From a checkpoint of a small image captioner: decoder width 384, decoder norm layernorm.
Rows from block 3 of the image encoder of a small image captioner, named by matrix and row number. Rows with one number belong to one channel. Each number is 500 + 50 x the weight over its row's rms, rounded and kept within 0 to 999. All counts start at 0. Numbers have three digits each.
After each channel's rows are labels from the 100 images, of 14976, where the channel reaches its highest value: "responds to" is what is common among them. Only what is clearly more common there than usual is listed. The data: photos of plants, animals and fungi (iNaturalist).
# convs0: first 3x3 conv (encoder.blocks.3.convs.0.weight, 128x128x3x3, each kernel summed), inputs 0-63
# convs1: second 3x3 conv (encoder.blocks.3.convs.1.weight, 128x128x3x3, transposed, each kernel summed), outputs 0-63

convs0.116:514457457474470496473411409513542674588544501565565550485470521614523449436500552504467427469521513424521512447523508545434500493495470538483540426575526412492452510519497456481495508390487514
convs1.116:539480607535488461454499461447539539525503495559545493390519587618527608506462543478482531447550503482502484548560498572559577527507505566500595527618539516496528527443516509513573590502413543
responds to: class Aves

convs0.93:526510466453472466571431448477457510441523441406440533514508522492494468512473468556502473519507522462515451495430444379464507438407475492546490482505461413580401484511504508488399471424468383
convs1.93:581423472447488441527476516427450587508504486491402475557488584465656456514511467530435471546549549610460537537536507529489504501503491465539518526469505550536463514516479484396471422429521458
responds to: kingdom Plantae; phylum Tracheophyta; class Magnoliopsida

convs0.3:495451500546482481399508561595443460605456476496465505482516436450426512463445522445423512511473562532481486508510469524496514514567504507489501507475521489446460485560517455437568513575482571
convs1.3:486504530486452519428449524641434517434542504547388472410508475481474475495444437467471450469511493518511477427466447488436496496475573523442466418469482441511432526603490529458519499516432469
responds to: class Aves

convs0.63:496442445518525458596457489501540446408515489524463500571465410451469482504491511565539531435394581449410427490463424472554506445511514409508450477423456509458473492496483460529387478460489408
convs1.63:485530472475501487434521424443553496477526501521495512433633502443483423535460350610494532447388487531483571517420425504566436443447545513527522490489586527453501457525475471577480552468488491
responds to: phylum Chordata; class Aves

convs0.95:475509500467518558616561508459503512505540513463507437528487504538489590534540463468578597469517582540546499480487472502498465608514514445497467544448454536474508486462474530448503458555535431
convs1.95:455525591456484396559611518501449484519466505459520534595543468437465560523480529521455488525539470451448429470518529508518408435424486494508556521492623439458486390481467427482484436493465446
responds to: class Aves

convs0.6:591514424419516524528502441456538505566583443535532510495442600595565523515493589401525471533491539498384482474477442463431497572501487583377527463545528445515411581518546597523491477432452412
convs1.6:521456582505479431506464443505451458417495475429506437490555469472580521538440454514377519427504614547471405551592472472474594510468464440597487594504543491425497558413521547551581552509526496
responds to: class Aves

convs0.89:432502485500386512508443552516536507512476451536522536553554523494478512493563479475466520442531399492467492416503536437607439450465462520419462406481418474437529409383443427521418488495476479
convs1.89:568507528529508481401537484580574522542550475507458443409563470489511551587577522530482548500579442524480524530484467489516499401502488580482514526441453528449575518506494513524515539475505531
responds to: phylum Chordata; class Aves

convs0.120:503442494546512452495489526498451496460488497514525561501510439506469524541507428527528480563547387471489423499516521496345567410498504502414479413549537445468519478548468430441480541444525479
convs1.120:525462525566464487463561499523475493597549479545448500433538548504513541484487425515449508462621428529491404512526495582442469562475492525522577430602529502502468499531537540586534562488462573
responds to: phylum Chordata; class Aves

convs0.126:537509499438444510487498457449492566491556404500456444508509469573504467491499490548553443441526423462514527464453524499459512429460598469541503496465481417401412449467466460424457526449443406
convs1.126:556584496521457578603536535416540591665451438490584478498483483570545385555534486453505470469543467512504509554522501493506409550436504454497494519491493501539486497470543427541530536427515498
responds to: class Aves

convs0.38:458430466481455467498447595540451456454497547445489433521457438463425557512514459506446531528460501472401467472436430468454558439460388490498438440434474426428462458497451477479408470437464436
convs1.38:544519455456485489462476429402485491489460465500506455523433461479414486437489444508518492516468578497550512623447596475482512458506455500529488466468525536456444444568442471529461546578462444
responds to: phylum Chordata; class Aves

convs0.118:617554485453451515497471409472423541553626494457391424531497533540442457527528490491504503482521561512577496583500499441503538556491537566519532445442557425424436524522565504523456469508472413
convs1.118:614408454421474565484434422600497535527490570524522455503431540500544462439448549405470619486507619530425544515480531473406525553502506523473566555509538511490571473520482543500538454559523512
responds to: order Charadriiformes

convs0.92:544471444383520451517481486485511482535574506475473545569518480548466513482523476505417556553594515485430460502448514445366434452453506469537503487550472376494371512575546525443476439389491507
convs1.92:551465494466515504490515472635509565505581520586476505510498491397488555432541586549498547457524582554529484527487462510474432530480588452448550538519677465482500565640553510502554527544443526
responds to: phylum Chordata; class Aves

convs0.96:455541495527503464419429531517511489468489518503505564463518487409524422508490475495456504568520443488600501501432722441631501392508488538511422485447456459425451502502443513531482475500478503
convs1.96:559496465480426458452499510468521495493484492486464502534439537485473475490491480547436445547578500535557609667453542583551439417523482458498528548451432538472529479550537598608522567565518549
responds to: phylum Chordata; class Aves

convs0.119:486501461448547492528470446426410457546450468441436508465475462379441405434432470468463525518401524471461476526459524445491533443456406445534459561460484424453410496499488551499532449520505500
convs1.119:545536512461551531405489605610503563522437535530473526432461455456489435508486367485479496497517516489483465522433512535501506484482573540466406492429564501489485568468427495520551507561424503
responds to: class Aves; order Anseriformes; family: Anatidae

convs0.29:439463520506443478476492457463554537548471425527531458580555501495531451550612506528463485431459493531452521435468421546508609436432469546531433479478461505383499403439409435436440575516502413
convs1.29:409412523462478538457462495516568550481558489431476526485563472460562456561572417510520438417463500525500509487535452564498571498430413593507489569547497624456506508457502547589606613458561462
responds to: order Lepidoptera

convs0.105:506459496485506485398528474570401552446516572474480606547450414434441455467542448509492498595415445495586502490463489459533515449553411386498505467523433426439467476463513530458490477470546511
convs1.105:463543471526418457465490479514558488522503494452566555442490574492494510477486448545476480574430536606505561626470536479491438481445621456479582470522495510465454505528614521472500638528565589
responds to: phylum Chordata; class Aves; order: Anseriformes; family: Anatidae

convs0.125:481462537503452479598480540565467446507494531496483462565508408417459483493558434373484641491475488520493383481540438443490469477450426444541466504443523495439489465465450427477487476439485456
convs1.125:515436594498446501457520613481430504482442450574487519493451556538494466544521429486554453594558446454496481497435538433500533482509476503507448417437530484559469428565433517537508442447465500
responds to: phylum Chordata; order Anseriformes; family: Anatidae

convs0.13:498450425477485525595459511582454487365538534530515568553459478426485419522511470522501537509470503487567475545504588482487546572441614570471512459479458465478540527509560478536497492515474462
convs1.13:509441513451500482570527509535470426473564511516485522539486471408503402540464451438435566576597564458476539536478588533570475483548542634459571484577415519537548445427448540616486547489479471
responds to: phylum Chordata; class Aves

convs0.124:531526478401586480574527566492503396478505437489445514554404594489526530510489542508461541526515582507543398524466547458391461479435451553433480409399398397496438526630485531481499463499517461
convs1.124:531392539505480498506441498437493426525424487483415403473499528457434482434419499451521467487578533479494496585465530532458513338531552473502538524520418484454493437474431547565448515455538504
responds to: class Aves; order Accipitriformes

convs0.80:523504496399504545414495443477575438623551542459499554516431618515481459488534490492430493539517594486504531544463531440535533484547536481506474445549565475425492520522533467500511448486426515
convs1.80:538479477465484518471507448595468490448541551478509508649520431480457549458476546429458510476479532580478568536587517526492494562572515571515484517514524467506546488491593494546529554550380543
responds to: phylum Chordata; class Aves; order Charadriiformes