A small image captioner, trained from scratch: batches of 128.
Rows from block 5 of the image encoder of a small image captioner, named by matrix and row number. Rows with one number belong to one channel. Each number is 128 + 24 x the weight over its row's rms, rounded and kept within 0 to 255. All counts start at 0. Numbers have three digits each.
Before each channel's rows are labels from the 100 images, of 14976, where the channel reaches its highest value: "top examples" is what is common among them. Only what is clearly more common there than usual is listed. The data: photos of plants, animals and fungi (iNaturalist).
# convs0: first 3x3 conv, stride 2 (encoder.blocks.5.convs.0.weight, 256x128x3x3, each kernel summed), inputs 64-127
# convs1: second 3x3 conv (encoder.blocks.5.convs.1.weight, 256x256x3x3, transposed, each kernel summed), outputs 64-127

top examples: order Charadriiformes
convs0.78:088123154109115131162132128145104120153130127106135095112099100126147123148162095122115132139119117075140114142139097129148152125129183153134111159098103162123134108148129131159103147127112139
convs1.78:191140151113128166166116118101103119135143141134117122150119103132110087116144132128145139135146101176111153127131150164121136173149111103141157110118134125146159121174117117132156135123132136

top examples: class Aves
convs0.23:122114154130141074108095122113076124124124142111099165170142085094138117132123166124140127117119137136139076135104120101121091203130115097142120128124109144131118104088158096104115148128126109
convs1.23:111137127120141158095159186130140157152152112146143155104088143144163155138126123164162121133113134116098109111034122106120155163174120092152108148129093095139124132114102161104090104120142135

top examples: class Aves
convs0.76:117108142095137161136091165140152148088136113130120158135115157117151045134131143162145105151112108103129135123145157144091193132108187150149098095103104144137099136138104113162079101149119119
convs1.76:127157198121151171129065111119136141109124129123149141134120124075142126106115111089117118149096115139135122134168124117106115106151160139141140093116172122155092077149108129108163120117136167

top examples: class Aves
convs0.212:126083143111134125112102115103088140130153135113169107108116130120177131153154103163187147154128122141133085091184086151130134103106098131106105137125143102098155098108122128145113142127154114
convs1.212:134131152123100116150133127057142121175089132111134139144113143130144146125133125114094131123136106097103111123144127142148062103173166150110114082118136169149133097138144130147136143152164090

top examples: order Coleoptera; family: Coccinellidae
convs0.97:131123118114112165135074136130159160112142149111142119164151106093093084143143116132142155145120127115129095088163120100099130154151111134129112128112123132136118152154140144152094104133124138
convs1.97:077104184097104155128109147133110125133096141128132141127108126124156141121149143150097136101162085114147116112120135157096130085154145139133114162137103140127129110134121121096112113161121071

top examples: order Charadriiformes
convs0.75:139126154117157208108120101198117112129129139175113127127124145146143079121167090157145108137121114076157138107119070109101161110122148173135127134138121171126150118128122115083089099141125137
convs1.75:132170192135172166108063110127145106113135154108082090135098100062142138188135140148144104135097122143117135114166127116131121144105128151126134165120135110111130140137148112134141120095097170

top examples: order Coleoptera; family: Coccinellidae; text has "ladybird"
convs0.69:152093118117150105167127177136109129143142172138105106115154150095102121106137158107138134133136117125115122218155105091102107126154095136156133133149143061146120162132161141101152133095119127
convs1.69:126147086150128113213134099136122103120079108153118163129120143145121143156174141141135154137171098097138131128124127110089169128126133117143160131113130128109156188104078108139107135140113096

top examples: order Lepidoptera; class Magnoliopsida
convs0.196:121173129148129130058142139148128143122114118132130139140144103151125087115112145120120110109173110171119144094115147127084161150091130154087163140144187135163139133120087128096128095103106159
convs1.196:145121123140097120108125128181132135114108112142123101112137125128144151137096134107135073197160168110132116175115145123144160133115116137144124124144134166141125110094160113181118130146107150

top examples: class Aves
convs0.150:127111169109170133113146089143119108190114106115118145129144102105151080151147111146113104146127106077131137200136112081126141110116106132125108156133111151130145106170148102098113127104138106
convs1.150:103196125141173153126092119134118104123129128151113055120129091113137125157139090152147131141126156145122135149142127122109211150105105134142148119134153097155119168117137145150137169085112141

top examples: order Charadriiformes
convs0.244:120123131158120107112152126146105123148129108134092140120099088160119173102100079109105126098127121137084135115085118173187129132160146151094124112136113178103106102101086140141121139151114125
convs1.244:174138089102130099090131218146144133084207167142122110147166139150144159131095147124188105153090110128153113113103129138108146146107101102125102103167110126125150127121117132098128136097115129

top examples: phylum Chordata; class Aves; order Charadriiformes
convs0.173:080146130142121124098176091179090137204103137140102140139139135139097203116148112125117117125115152110087110098142114074144112128123151104140085127100141158145179106123072151102119131114123131
convs1.173:154141098138130131112190145162116147128155153135120115178155156123097108105127143121143151149112127145148112175143130084137122115132107125135118138208132117112142153129138146160123120125129127

top examples: class Aves
convs0.68:105160155174153122125151089175090138163125116123135099111134106120138126126122135121141133099132115102104099121113102103136170143159138138087128154142135181152136103150102119139120134092074110
convs1.68:152124103105159170137088111121098142148106165098125115112121152087092126118109140160135088114107172185149185123148120164146114139150143126153135138143131128147163157179144133127130118107128157

top examples: order Charadriiformes
convs0.81:105160117136140145133116176178104109095153141144115120127116138160089131141125104159128110139147147126179083160085118103092128126113156138160133085115126148110133138150087139102129119118175138
convs1.81:151174131178106153156199085156111141105130145164128134186103104117140132149135123134150107119124154063102124132160108109114109110086116139120139186102138119119141106108156126128145145141091138

top examples: class: Aves; order Anseriformes; family: Anatidae
convs0.9:145109132125140122100109104133064118106132117110179134133119170073161164157132163150159123089109088105160133089160138104116140137118170116074133130137109161122133104147128134088086140149136095
convs1.9:120109109125161120076076154080153083130125090131111133120087141126125144078127120103130085093121081121125164153120120146157082118136160148127136075117113112142102145156176153128128131118132145

top examples: order Coleoptera; family: Coccinellidae; text has "ladybird"
convs0.121:131106152079132128153052154157152143110144129145136096133149137107124070150131158115134134194139115131151114167163153085119141131111131133157153114111106136121127137144114117106101128136122107
convs1.121:155174193138123179145116090140109119133086110153136129130102119098134097133171115108114105122130146098136112113162114119086140146161134151123120196086154109115142169125141124113160097168116150

top examples: class Aves; order Charadriiformes
convs0.137:088148121128123129167121093189091120135125109135131149110114150118124089104116118118144134123110098072149120134127110085116172136127182147171096160136134174113146121142086115129131111141105134
convs1.137:144121168138162174113062164141126109136156132123109131162112109089104141127106170125150102139095144139115149135113148114126139160138132167134130139147114111116145150152147167105107136100136179

top examples: order Coleoptera; family: Coccinellidae; text has "beetle"
convs0.235:134128163090131124118100152150133115121108098119122143141137098108135078147143088110162134152142091157113127189131096086123191131137095162169161127083120127172127149148120122130123134124148136
convs1.235:162127120129130181148123107145107118123147127145103114103149133127120116160149158149118117146151164125104167127158133162122170151170115169149146114110159139152103146081136145143141188115153147

top examples: order Lepidoptera
convs0.162:084154103108134126143125110121118127077117171108114125177171101139125130139118111138140129098103118134114111110141118149180116179167117122130112103097128160150103113132088118136106139095111131
convs1.162:106119135116103151127163193122089136103203135132115138091108139130116122099128137118145083169090133132128091134112109117124171162150094130092132106094088138104121102086120118116082104135141081

top examples: phylum Arthropoda; class Insecta
convs0.127:177114131087119133087092129149109100119103140195123108134122131119101099106136125145129132125111130122152137095100090162126137147148133176168150141122153169166101143121096154111088120155142142
convs1.127:146130157146151119133119129120169142134177142124120149139135156091126157186167170161123145154141075111128117109125139144112100132157142095141113125105112148133111158111153121090144161156119126

top examples: phylum Arthropoda; class Insecta; order Coleoptera
convs0.112:106124126093110127205093093137112111116154141095130120152129116110091110116131146139152137150113118150140139145137117101128123169191104113131180140133181129178096126142113149115111134135177134
convs1.112:109151128131100093147135130157121116101118089113138150105139147159139140126150119135127130142131126089113112106112131145099133150153103118109109105096095144106147118119132176110112120155090090

top examples: class Aves; order Passeriformes
convs0.161:134087158116162112098111126114091129096135164141119107139121132164140157118124131147135145105147142149127134087141095170111097125132128124095134158130141095134137096110135103118112108138121106
convs1.161:124115122121116109090169141082185135131104146119115198112134173112155132118106141096108135126120125119126146102119143144131066136147162098128116091133126179136110108126142133152152104103155101

top examples: class Aves; phylum Chordata; order Charadriiformes
convs0.42:118118114134104166139141108165081143177133126096161115142111142139136117137149142166184131095164155096097101124137122109125126131138120173133103124145098157101120100134140128109086106134137107
convs1.42:165149160151156163115175114145173136107158153077136139156135118129149133131132132138132144116089104136117123128106131151118115097135149094107167101155126147132122121139123111142133149118097173

top examples: order Charadriiformes; order Pelecaniformes
convs0.220:093134139153106156108174118130146104167173127135145089107147121150147142140158108137135125105099159122096100118120099139137147125093100175103088132119120170098163077134147131132113111141135134
convs1.220:207118118124123149132148112128106116109175173132127095129120102111134093124115173103172125127148108152129113119157126141160113119125117118128159107141143135113153114117161128149142177105116146

top examples: order Coleoptera
convs0.228:149113133112152097157126154118147122167161151119152149122135181128117155128134128110141103169128114138072137189142100097108170112091074136122131127151143084138115113124166131110144123131168161
convs1.228:147180096151114142161097089157121100113101113133135102135110145125143136182114104104129139111154109120151120120150114101096168086124097153123133099124175108156161138144122121139134144118108110

top examples: class: Aves; order Anseriformes; family: Anatidae
convs0.170:111095162112143132107130130117120135118123098117181125095130150117151129162148147172139127139112108125131127097159086120119200108077108155109118182164146159126144117132120108103080134164165139
convs1.170:127162137142127122123069086098132110139090144110103093145133113090125125128133131116109125130143116158163144100158120166162107084146191138109145070123192129166115120111198130156145186133149131

top examples: phylum Chordata; class Aves
convs0.240:121119126121135194145107147155127130126140131123127129113152120074118113166162088132135163120114144104183123101175191169133098106131141136128135110094121140149159109120138127208125133109106128
convs1.240:096081125116131136153119108111125102096128149177099114147088098142125152119154158132111181128136114108135125134129145114128105115136119140125115107119134150119087088116104120107144140148132136

top examples: class Aves
convs0.174:096140101107137107161094145123100134112105110101140126151135121082119137101139168138170089100145106135130154127171117148111111131094095149101130118129149129187148109108131150074106163150138120
convs1.174:089160114124121126098087100144113113139086097115113095096149143102121115115119108114112096140116102099122113103127145133183120099111135133150147148132107138135102098100159111149099106077131117

top examples: order Charadriiformes
convs0.191:104164167154125109122152112153107134144112107147127135108126160172128113125125089134135131141132107119105118113118137126112190121135180157153059090149111181115103119124075153145104114122115139
convs1.191:169135148135165183123143140129151138141163182041136101188158104142153108140104144125138120114121157136127148107134117133128132096110120123127119117131169123172125088149141148132128136125140192