From a checkpoint of a small image captioner: 20.6M parameters, decoder width 384.
Rows from block 3 of the text decoder, named by matrix and row number. Each number is 500 + 25 x the weight over its row's rms, rounded and kept within 0 to 999. All counts start at 0. Numbers have three digits each. After the name is the row's rms in percent of the matrix's.
# q: attention query (decoder.blocks.3.attn.q.weight, 384x384), inputs 129-171
q.238 072:518519514498504530510501457514484487530495506493530502490516510471557500526505471490486515494495466470471497496482471487468496491
q.239 082:493492477521542500511538516454540546492513424508441487491503535511532510464490509543525496470527495498519496481492494504502506512
q.240 099:491506481484511481505481447478469475523521504504495489489556520511510493498507488514519498553496489461541571511464487506497518502
q.241 096:507488512463473531536503515543515468479513511503502524508521498510536475525525476495479493513514486535485559493532510490473533458
q.242 084:487530533495487494517475528468512502489505493479491487523507466489472494487491497490500499501508552520523507467498438515516500469
q.243 082:458460527472455486505489490485480506465506467452500469503499475505480501507460476494495503525534472497474471516507514507502555500
q.244 097:520511468483508502491505463510485488520525510516516555520514489490496529503456490512505536529519494505517476547439511513477506555
q.245 078:478490442473511479506523449527476486486557462530479474553557509517475486470472501530547487535484498485513476493542486502523485501
q.246 106:503512438507553487501536491486471532513497503511472505491545540486457551447494510522566519490489535467534490492491490522461490548
q.247 096:473473464515501515458493493476493516533508468464500480443487526495501527495535493513521489457486537526499478524513555526551488517
q.248 072:498498465466539512469508506533537522489495499482534514502482479501485536486516506525515496520480541474508424468485492530483478530
q.249 109:488458513503461527472506542486507514535492469497503511540456442498512469495469475497504509466513480516493451481534485498519505511
q.250 089:486504538523518506506512500486459545486491484484465473528553507523464538476516488476485490511512476489478532525480508461513467474
q.251 094:495536494489501502544548483478566521533487489511481530490484513511501504478480514479484494532501521525523531487507555485438514490
q.252 128:488509505475509505480533488534512466537499486511517510501446490482506500488495517512527481523537490499470478476464515494521486465
q.253 100:460544545428484527495499561481560517508468495481493500506440479501528480505478506507476482488542508531476499440476542476508478466
q.254 086:489535513487497511491510568479518529495462504517491499502486515516541507509454483504491500502558503517517482469464505541501529504
q.255 103:499508503528558467481510516504513502515499526528479478458499502479470491478507537487504538479493495510506507482510477493543478492
q.256 102:497484521527522520520479482493501483500489522514511505450502487468499493522508487447484505486450472499528538519561492487492514515
q.257 080:509444456476466521505508507504484513494560521545543493490501520485471474492485494539492534471503497565497496526534467442474496470
q.258 083:482484546481480551544538555488531507506474528491450486466488519492538482528477483475483482497499490502505526508493506498473542473
q.259 078:503527537478495537505507524486507458493473515474532522501479449491564506510487507473497510482476519484496514493503525514496481460
q.260 103:524500512542488535516503479516471501485493506505568502512485518498490539492487478458511501469479530454514510569535523512480517495
q.261 093:518471535493474488482529552513527517486470505489509493516536517497514500526486500500470531508491509515499516496487494460478510478
q.262 134:511483472544504447521490490485495545478555479531504472501508548537489522463520537511511499516532481487527460526496490484510497544
q.263 089:494532546513487538464452494528490485520502526479507493465497496486518510465501500469525510508486526488485522516462510551519519511
q.264 095:498517507472519477482499485509513463487517495475483459489494507498496506486511536477494464510514492463510484499494414476520486506
q.265 112:471536471521524497500491497487513545509510480487483508519482509516468533446518510504514515498556506515515484504483492485503471527
q.266 093:539515475484547449524477505486501504476481457478527502507511515523489468532515495497490536517495519468494484475540497466535507518
q.267 102:531510533443478512526531502520500490521488516513515475489524535515564506526503466495498489525504456465494515519495506471497520480
q.268 093:535519505495526487492491485496517506482494498490507514502525457503503483527487477512540474539456473484522513486490491538447495481
q.269 089:524470543548460535463453511526479527483481513472543527545493440497543503513471493488490466524501499489486516553497497515524493530
q.270 107:510505474472491480496514487493545495551503538507506505509502502506554506488494472509554458521532527470535449484467492528507516526
q.271 082:473490436524521480471520565475486518481462517479486491540527480497502509513488536582544528519482507470506479491506518507494554534
q.272 068:510514460510516487517495462519510499466520512517428461510491518484480523498526520502515506499490456502504520488490459446479509457
q.273 093:502475505544499472506512536492486495500505472485457447518518549524485540480547485489477512487528466527498530512503503486487518466
q.274 087:474467538474492476474501522473531486483456495507485474480486519512503450525511462495475493519486511503538538497555499499487472442
q.275 105:490478501550439503529473508471512502529545498500494514507532497480539525477550493519485520513534515529492520552504518460500501506
q.276 106:503525498512479500468483479559490468493472494502512476496473474501494487507522520477512510488477518546465530521532508518522504482
q.277 100:508512474473500475470524460523495500528468507476503511506546529517493542490515454512535535511476510486513554524504509513474493507
q.278 080:513467440524523467472504511482495497512504487536484475469518520504517535489529479505516509454494466536538534530532474483475511506
q.279 113:554474494543544504466458448515480489500519499533501497469489500498510516512523504475514488493478491492494497535513482498515460563
q.280 086:455540507482489491513503463506471492465564523493502511522511508512451498472480503492482496481527478527516505493453503509517477469
q.281 102:530524525486481512498481465514486487486463476515520467506502501486491453517510490436487480475489493491513551510535488467487497469
q.282 084:505495510512462523515450496485513484508491492514503505507485418487521488502489531478488468532492501514464503505528509476495543506
q.283 113:478463461521494490504520519511477506487521530528498464483468531518471506487513525525463574459503498500506456446497476506548522507
q.284 100:539487470526486514516477503464484523503515478482509545521504479484501531501487489503480513471516540496435489523482539486468474514
q.285 091:508499559523508551493465517494485509471441528485509491516461472480504485551491462489477486493509463510496567515505502489522488474
q.286 091:513442477506517504521496526496518519488548491475522526491490490512496445534517470545505451493520491520524432475505447516517528472
q.287 079:484499502510502500544549491499518504505488549496508500455486553486517477509504527470496510497463542531516511460508516484481473484
q.288 092:496494492503497496462481526504489483474504512491528550518470481440490506459499518485496484493493538492482509537488493479505536506
q.289 092:513507487519519503471522458491485523542498500533525484506505527527516520455507484510520530540578463471492516501474476514550506491
q.290 095:473514536483459515527525525482512490516547488526484521499507514508522483476551471512510508525483504500459533493521538477502479503
q.291 079:503482511471524511522510430511483531464508490488522506543521499525500480511512520497523506520468529475465521528479509503499447472
q.292 101:455483512461493508490523486523537479552488489508471498548509514518474450480480503465542513518523521514456512490502531526501475498
q.293 090:545500563494532510497516539456475510513454529493499486477487513469501478516502509471462500510488474503518503494508491504475511477
q.294 087:492525505500481485462487525485516472534462489483481496494475531495500469497480530481481494513526497516491520451468507524526503455
q.295 116:484491505446470487527516495465515478477523499495474492482555531473488500503519475516477488534516491565516489495501524443454518473
q.296 102:504498513501525529472466503462475541540502529516487495491530502555542453485494488500545495483514495485540513499521491497477498517
q.297 091:500546500500540480490479460521494517500450504480486488492539509494530500517500474492516469549455525511500564459481523535498504491
q.298 091:478516490511533495505494536516508506511456509513480485487489506535523516499535489515475509511505471523490485511500494511497496526
q.299 084:534503489528532471474498498527509497521494540450510484483469499512473499518500464505536497542506505527539487526478439520498471482
q.300 117:513494457533469476516479493501443505491511491498514482527499500497501539475487471554466475445492532483529451529510507431498514556
q.301 094:516513510503508529519470484554496499465509483472489513482505499485508504527483507460490472531484442486484536475504525496469535508
q.302 076:552523480551518487489506483490500535501501524517442500488496448523506479490564485485520541484497499482476500541518498530520503510
q.303 101:497504480515472515521477508522531495505489477461503558520498430452518499527454510484472468465482476529489494510499500503482485535
q.304 117:502478455520499488486533527480505556496508516496468522521500507534499483467514530527550500485509560484520444509499465506500492510
q.305 105:500533517552503522494491520543444504479510494482535510489487470483474528505475513556487534463478503467506483523503496530509536541
q.306 085:498519532518446555511467456530485480472505525506556503524525490509498505553498484466482491498463502481515495525517516481514491494
q.307 090:474544481458536476484503515493506537532498542498534525501487505501495479535470516478499475525515495517503485436460493517475497491
q.308 108:549483460494520511511464527477516499473501469491517501483486498525513502521476519534529452501496476485503462471473481496515531501
q.309 078:469465460515534523493530497504507525503451524539524510481466476470505516480507499492494487445488488457515461506493495480524456508
q.310 109:513514429515520489510519488475484536464451478515511540501479467489494548481487514495494525473472508475519507507463509493493466538
q.311 108:479487483495455495503480518543507500512514521505535495510510505503524489487490454509478511539532501570482531490490520490476498476
q.312 091:487512509473536505478490525491494526519498516486506508504530512473512470531496504484532460502476529492463492453497519546533496503
q.313 083:510487523465517525472503521504506516518497500483560503530477524533478462474536512481526544473523534478522468472487511533516521521
q.314 089:516497530502495534511506485529513484502492494501546509503493460480524533498515462493473516497517491489497584494529531477502502461
q.315 109:491485496459506480540489527473533521509498499489539519511510499521496489478478504517480474504500556545526494461497534479494475513
q.316 092:498494489504492466466484507524500497507512501512439469472481506477480500510540553510568498505507486499485520516520498531509518521
q.317 086:505508501532512488489490493506491502490485477514501487497511507512561524508490500525499517501493477464515531507492505468468530532
q.318 107:513485494507510460495534485488527481516487554529453474453508520485507500472552461501489475521527494547511502503487444482516496433
q.319 117:533514542533527492500479442534502442489470478501469495483499474474493505532510511452478498477419506487489526536524504528487487507
q.320 084:476520476472527487470483546477464501538517499482502503556503480512477458511465514436479516520503497505482458439458489501516453538
q.321 078:470503521486513547507535507538511481502461494491505471472492508511474466509489522531476502454456494484511514475535522511509540495
q.322 088:491513518510500479474537459488484491538508512529425507492487516478463506507520519448527518470506447529519508504489477522468498512
q.323 094:473506546501507506515473522463524512504515490506493521480520480522521511516543491521497482509489511493519503485506494523535500450
q.324 098:502493469506492516503512496514490464492516463503489501482491509462489542507493502540482512489505477532484494536468493496486489493
q.325 100:464524519447510534515540555449508530507505478530467487517508522496473481522526478468502479485507499490496520452527549489480440453
q.326 078:500502481507524497481510506532507521483486485457508491518532512467451528554479496487502510489471494507482483462484498535490500481
q.327 100:481522442509483481505507469526529502472510538541496492527526542489510521500536502518517500535531515501520470495484502484518478492
q.328 103:510521506516506545530490532493458496512517479478553482477475461502473514515473499540506532443459517496502492485509526510476488497
q.329 094:499500529501457508511515514502508484501528479527482495495479525480507483510460487507496529487507468504472501510543506443481502465
q.330 102:476514536496476556511460494531466506474511526483509521479496436508495472498458511507515485505478503503481556501508537513511515508
q.331 100:500507469537463506496470516528508459518569436490543473510488499503498507505525484520465536471505477506477525527526480464481519489
q.332 104:544481502537535488460514467509467478502443504519526497486494508503502553485504526477514524495506479441507492485486503498487492523
q.333 081:475474548463529528519471476498515493439515543528507527483507482460474457520490548470447461546464478520482497488528521502473500487
q.334 071:466466538507462515539517474474534517499495487498496502472549498488471475503520494482473447480509533541564519493523502485531488469
q.335 081:502497521502499486480500507517516481473518468485559503535480515500539488470478523555467549524498515448509491515501482475543469509
q.336 099:477518471489440471470493541461495496546502506499514528531468464483516470508506522524513511526476500491453500492494515484510505514
q.337 100:525481542505507526511555471505507485495515538516525516477495530517527496501510473456491484519524483493506491479518505498451490457
q.338 100:511473495464460488489476506483476525505507491523476476503538499487502499507535521532516481481501516498510510486485477492504534520
q.339 097:495510532569536499491485414500475544487481497519484496505507497563473498518500508449513490520517469471502481504535505525546492486
q.340 106:515514534540502484516519477523453489485471482457503495539519502460465516475457532512486527507465535477490521551473492529470484520
q.341 098:492483494498511506491487499517490466475486537462509473452537459439495463519520512485488458495440499511487516487501499472498471476
q.342 082:505529508520479499525494483505536460495525525482490503501496490506503481482469486479482488526487517507514481525469504492495483462
q.343 112:468486533503494471485515473476502521482546489510463509484521524501422480505566535525501480520484473525525444491539478504527506504
q.344 093:549472497542479529497477481527487496496532532505521520507501517520546503515491488481502479506550510510493489513492510511522517478
q.345 091:470499476482546492540506520474500488528532490513520499516493504503424483493521488527534476543503507552536495509497489514479499507
q.346 089:506517490490542498486495524499484472480476454470491518478470452479480547532490552539473537502490520483506498524539461524488522529
q.347 080:525465484493530511502491550497519489505471519506512474445472498509534529489505479485496562435505497497502486534505487528520498508
q.348 107:528483477533495474468445518525484529500484497484465476509459524489560507534507523533493473447525498524521471498465472474519500527
q.349 119:486507458461517497554519478470514532509524443489504555532524480499452508516484506511528510521481479498466522470500521494455492507
q.350 081:501511478474487523509497494486507516522501535513487503455535550497501490504487496464485504466523532481502544499479501489477500508
q.351 112:537501448502461479486424523525507476472517492484508514486499445460483528504489507521492500511467473541442524513493507499490520527
q.352 101:543459511536485453461490509479504526450497478479485499539527548516535519494519493538471504537512512482509500550506447482536527516
q.353 096:452521530505496556483491509497479516521470513491509471431482485457501439489482499477474534496479494449474548530543535510512544538
q.354 093:492505529525512493491466496531504505537522498504526482547526512531553464482492492480525496542538477487494523505459476505528540492
q.355 096:462484496483495513468484517519464499482494524489571506539498467483479504522498501496486476472472519540528491492545475495493514456
q.356 114:486471473521537496505486536505473525536484498534514478501488487516483508521484516562539510486480535510548382515489474520535473499
q.357 094:529510496522506516493504495492547473506460551562467520453459455460525504511496504465519509522461524475476485495514513458503480524
q.358 108:491542512507498492500497529504531479492462488496487517501476459428510534521477528488504496509458499504486488482493490519493522496
q.359 123:493489473478506498530519528480523505557519488514489511535490524563504457502487470506521492509565473527505491463461520471476471493
q.360 084:528510510514523517515493476515487485463532503471512510514503533527488533475464515487510489575513484446540541477488492517497469501
q.361 107:517485488517480527497508521504516529530531527526521507518500491498542480467522532536501482471537534515497474511490484511488532553
q.362 118:502512526484467517545535500496551514522518505528531490515521525538513476490534429451508484504509491489518517451498532441483468444
q.363 110:476496509508486505502458546512489496476448516452512526496507482510500513477507505523480486490505559549526466509512507514498520535
q.364 099:508486511466494502513509546488549515547502491489483532473544521496493489485484495516511482502486537543521478493546517497475534496
q.365 077:488478482481524516533520470506478492489472465503546536505496494510492466528454550513497558517528490447504541483477521516510480543
q.366 108:486483485461486513490554485513511474535473556497495511507507536503552466504529451475521480490535536485522484479481474502488483456
q.367 131:498488458495524486527542517486462489517507447488486485504487497508466557512498489500494565442512474466462503503491488487497481488
q.368 099:520502469481490480458467476510463492451490536473518499504512489491470483482524530462505475480477528536493464510501465514519481537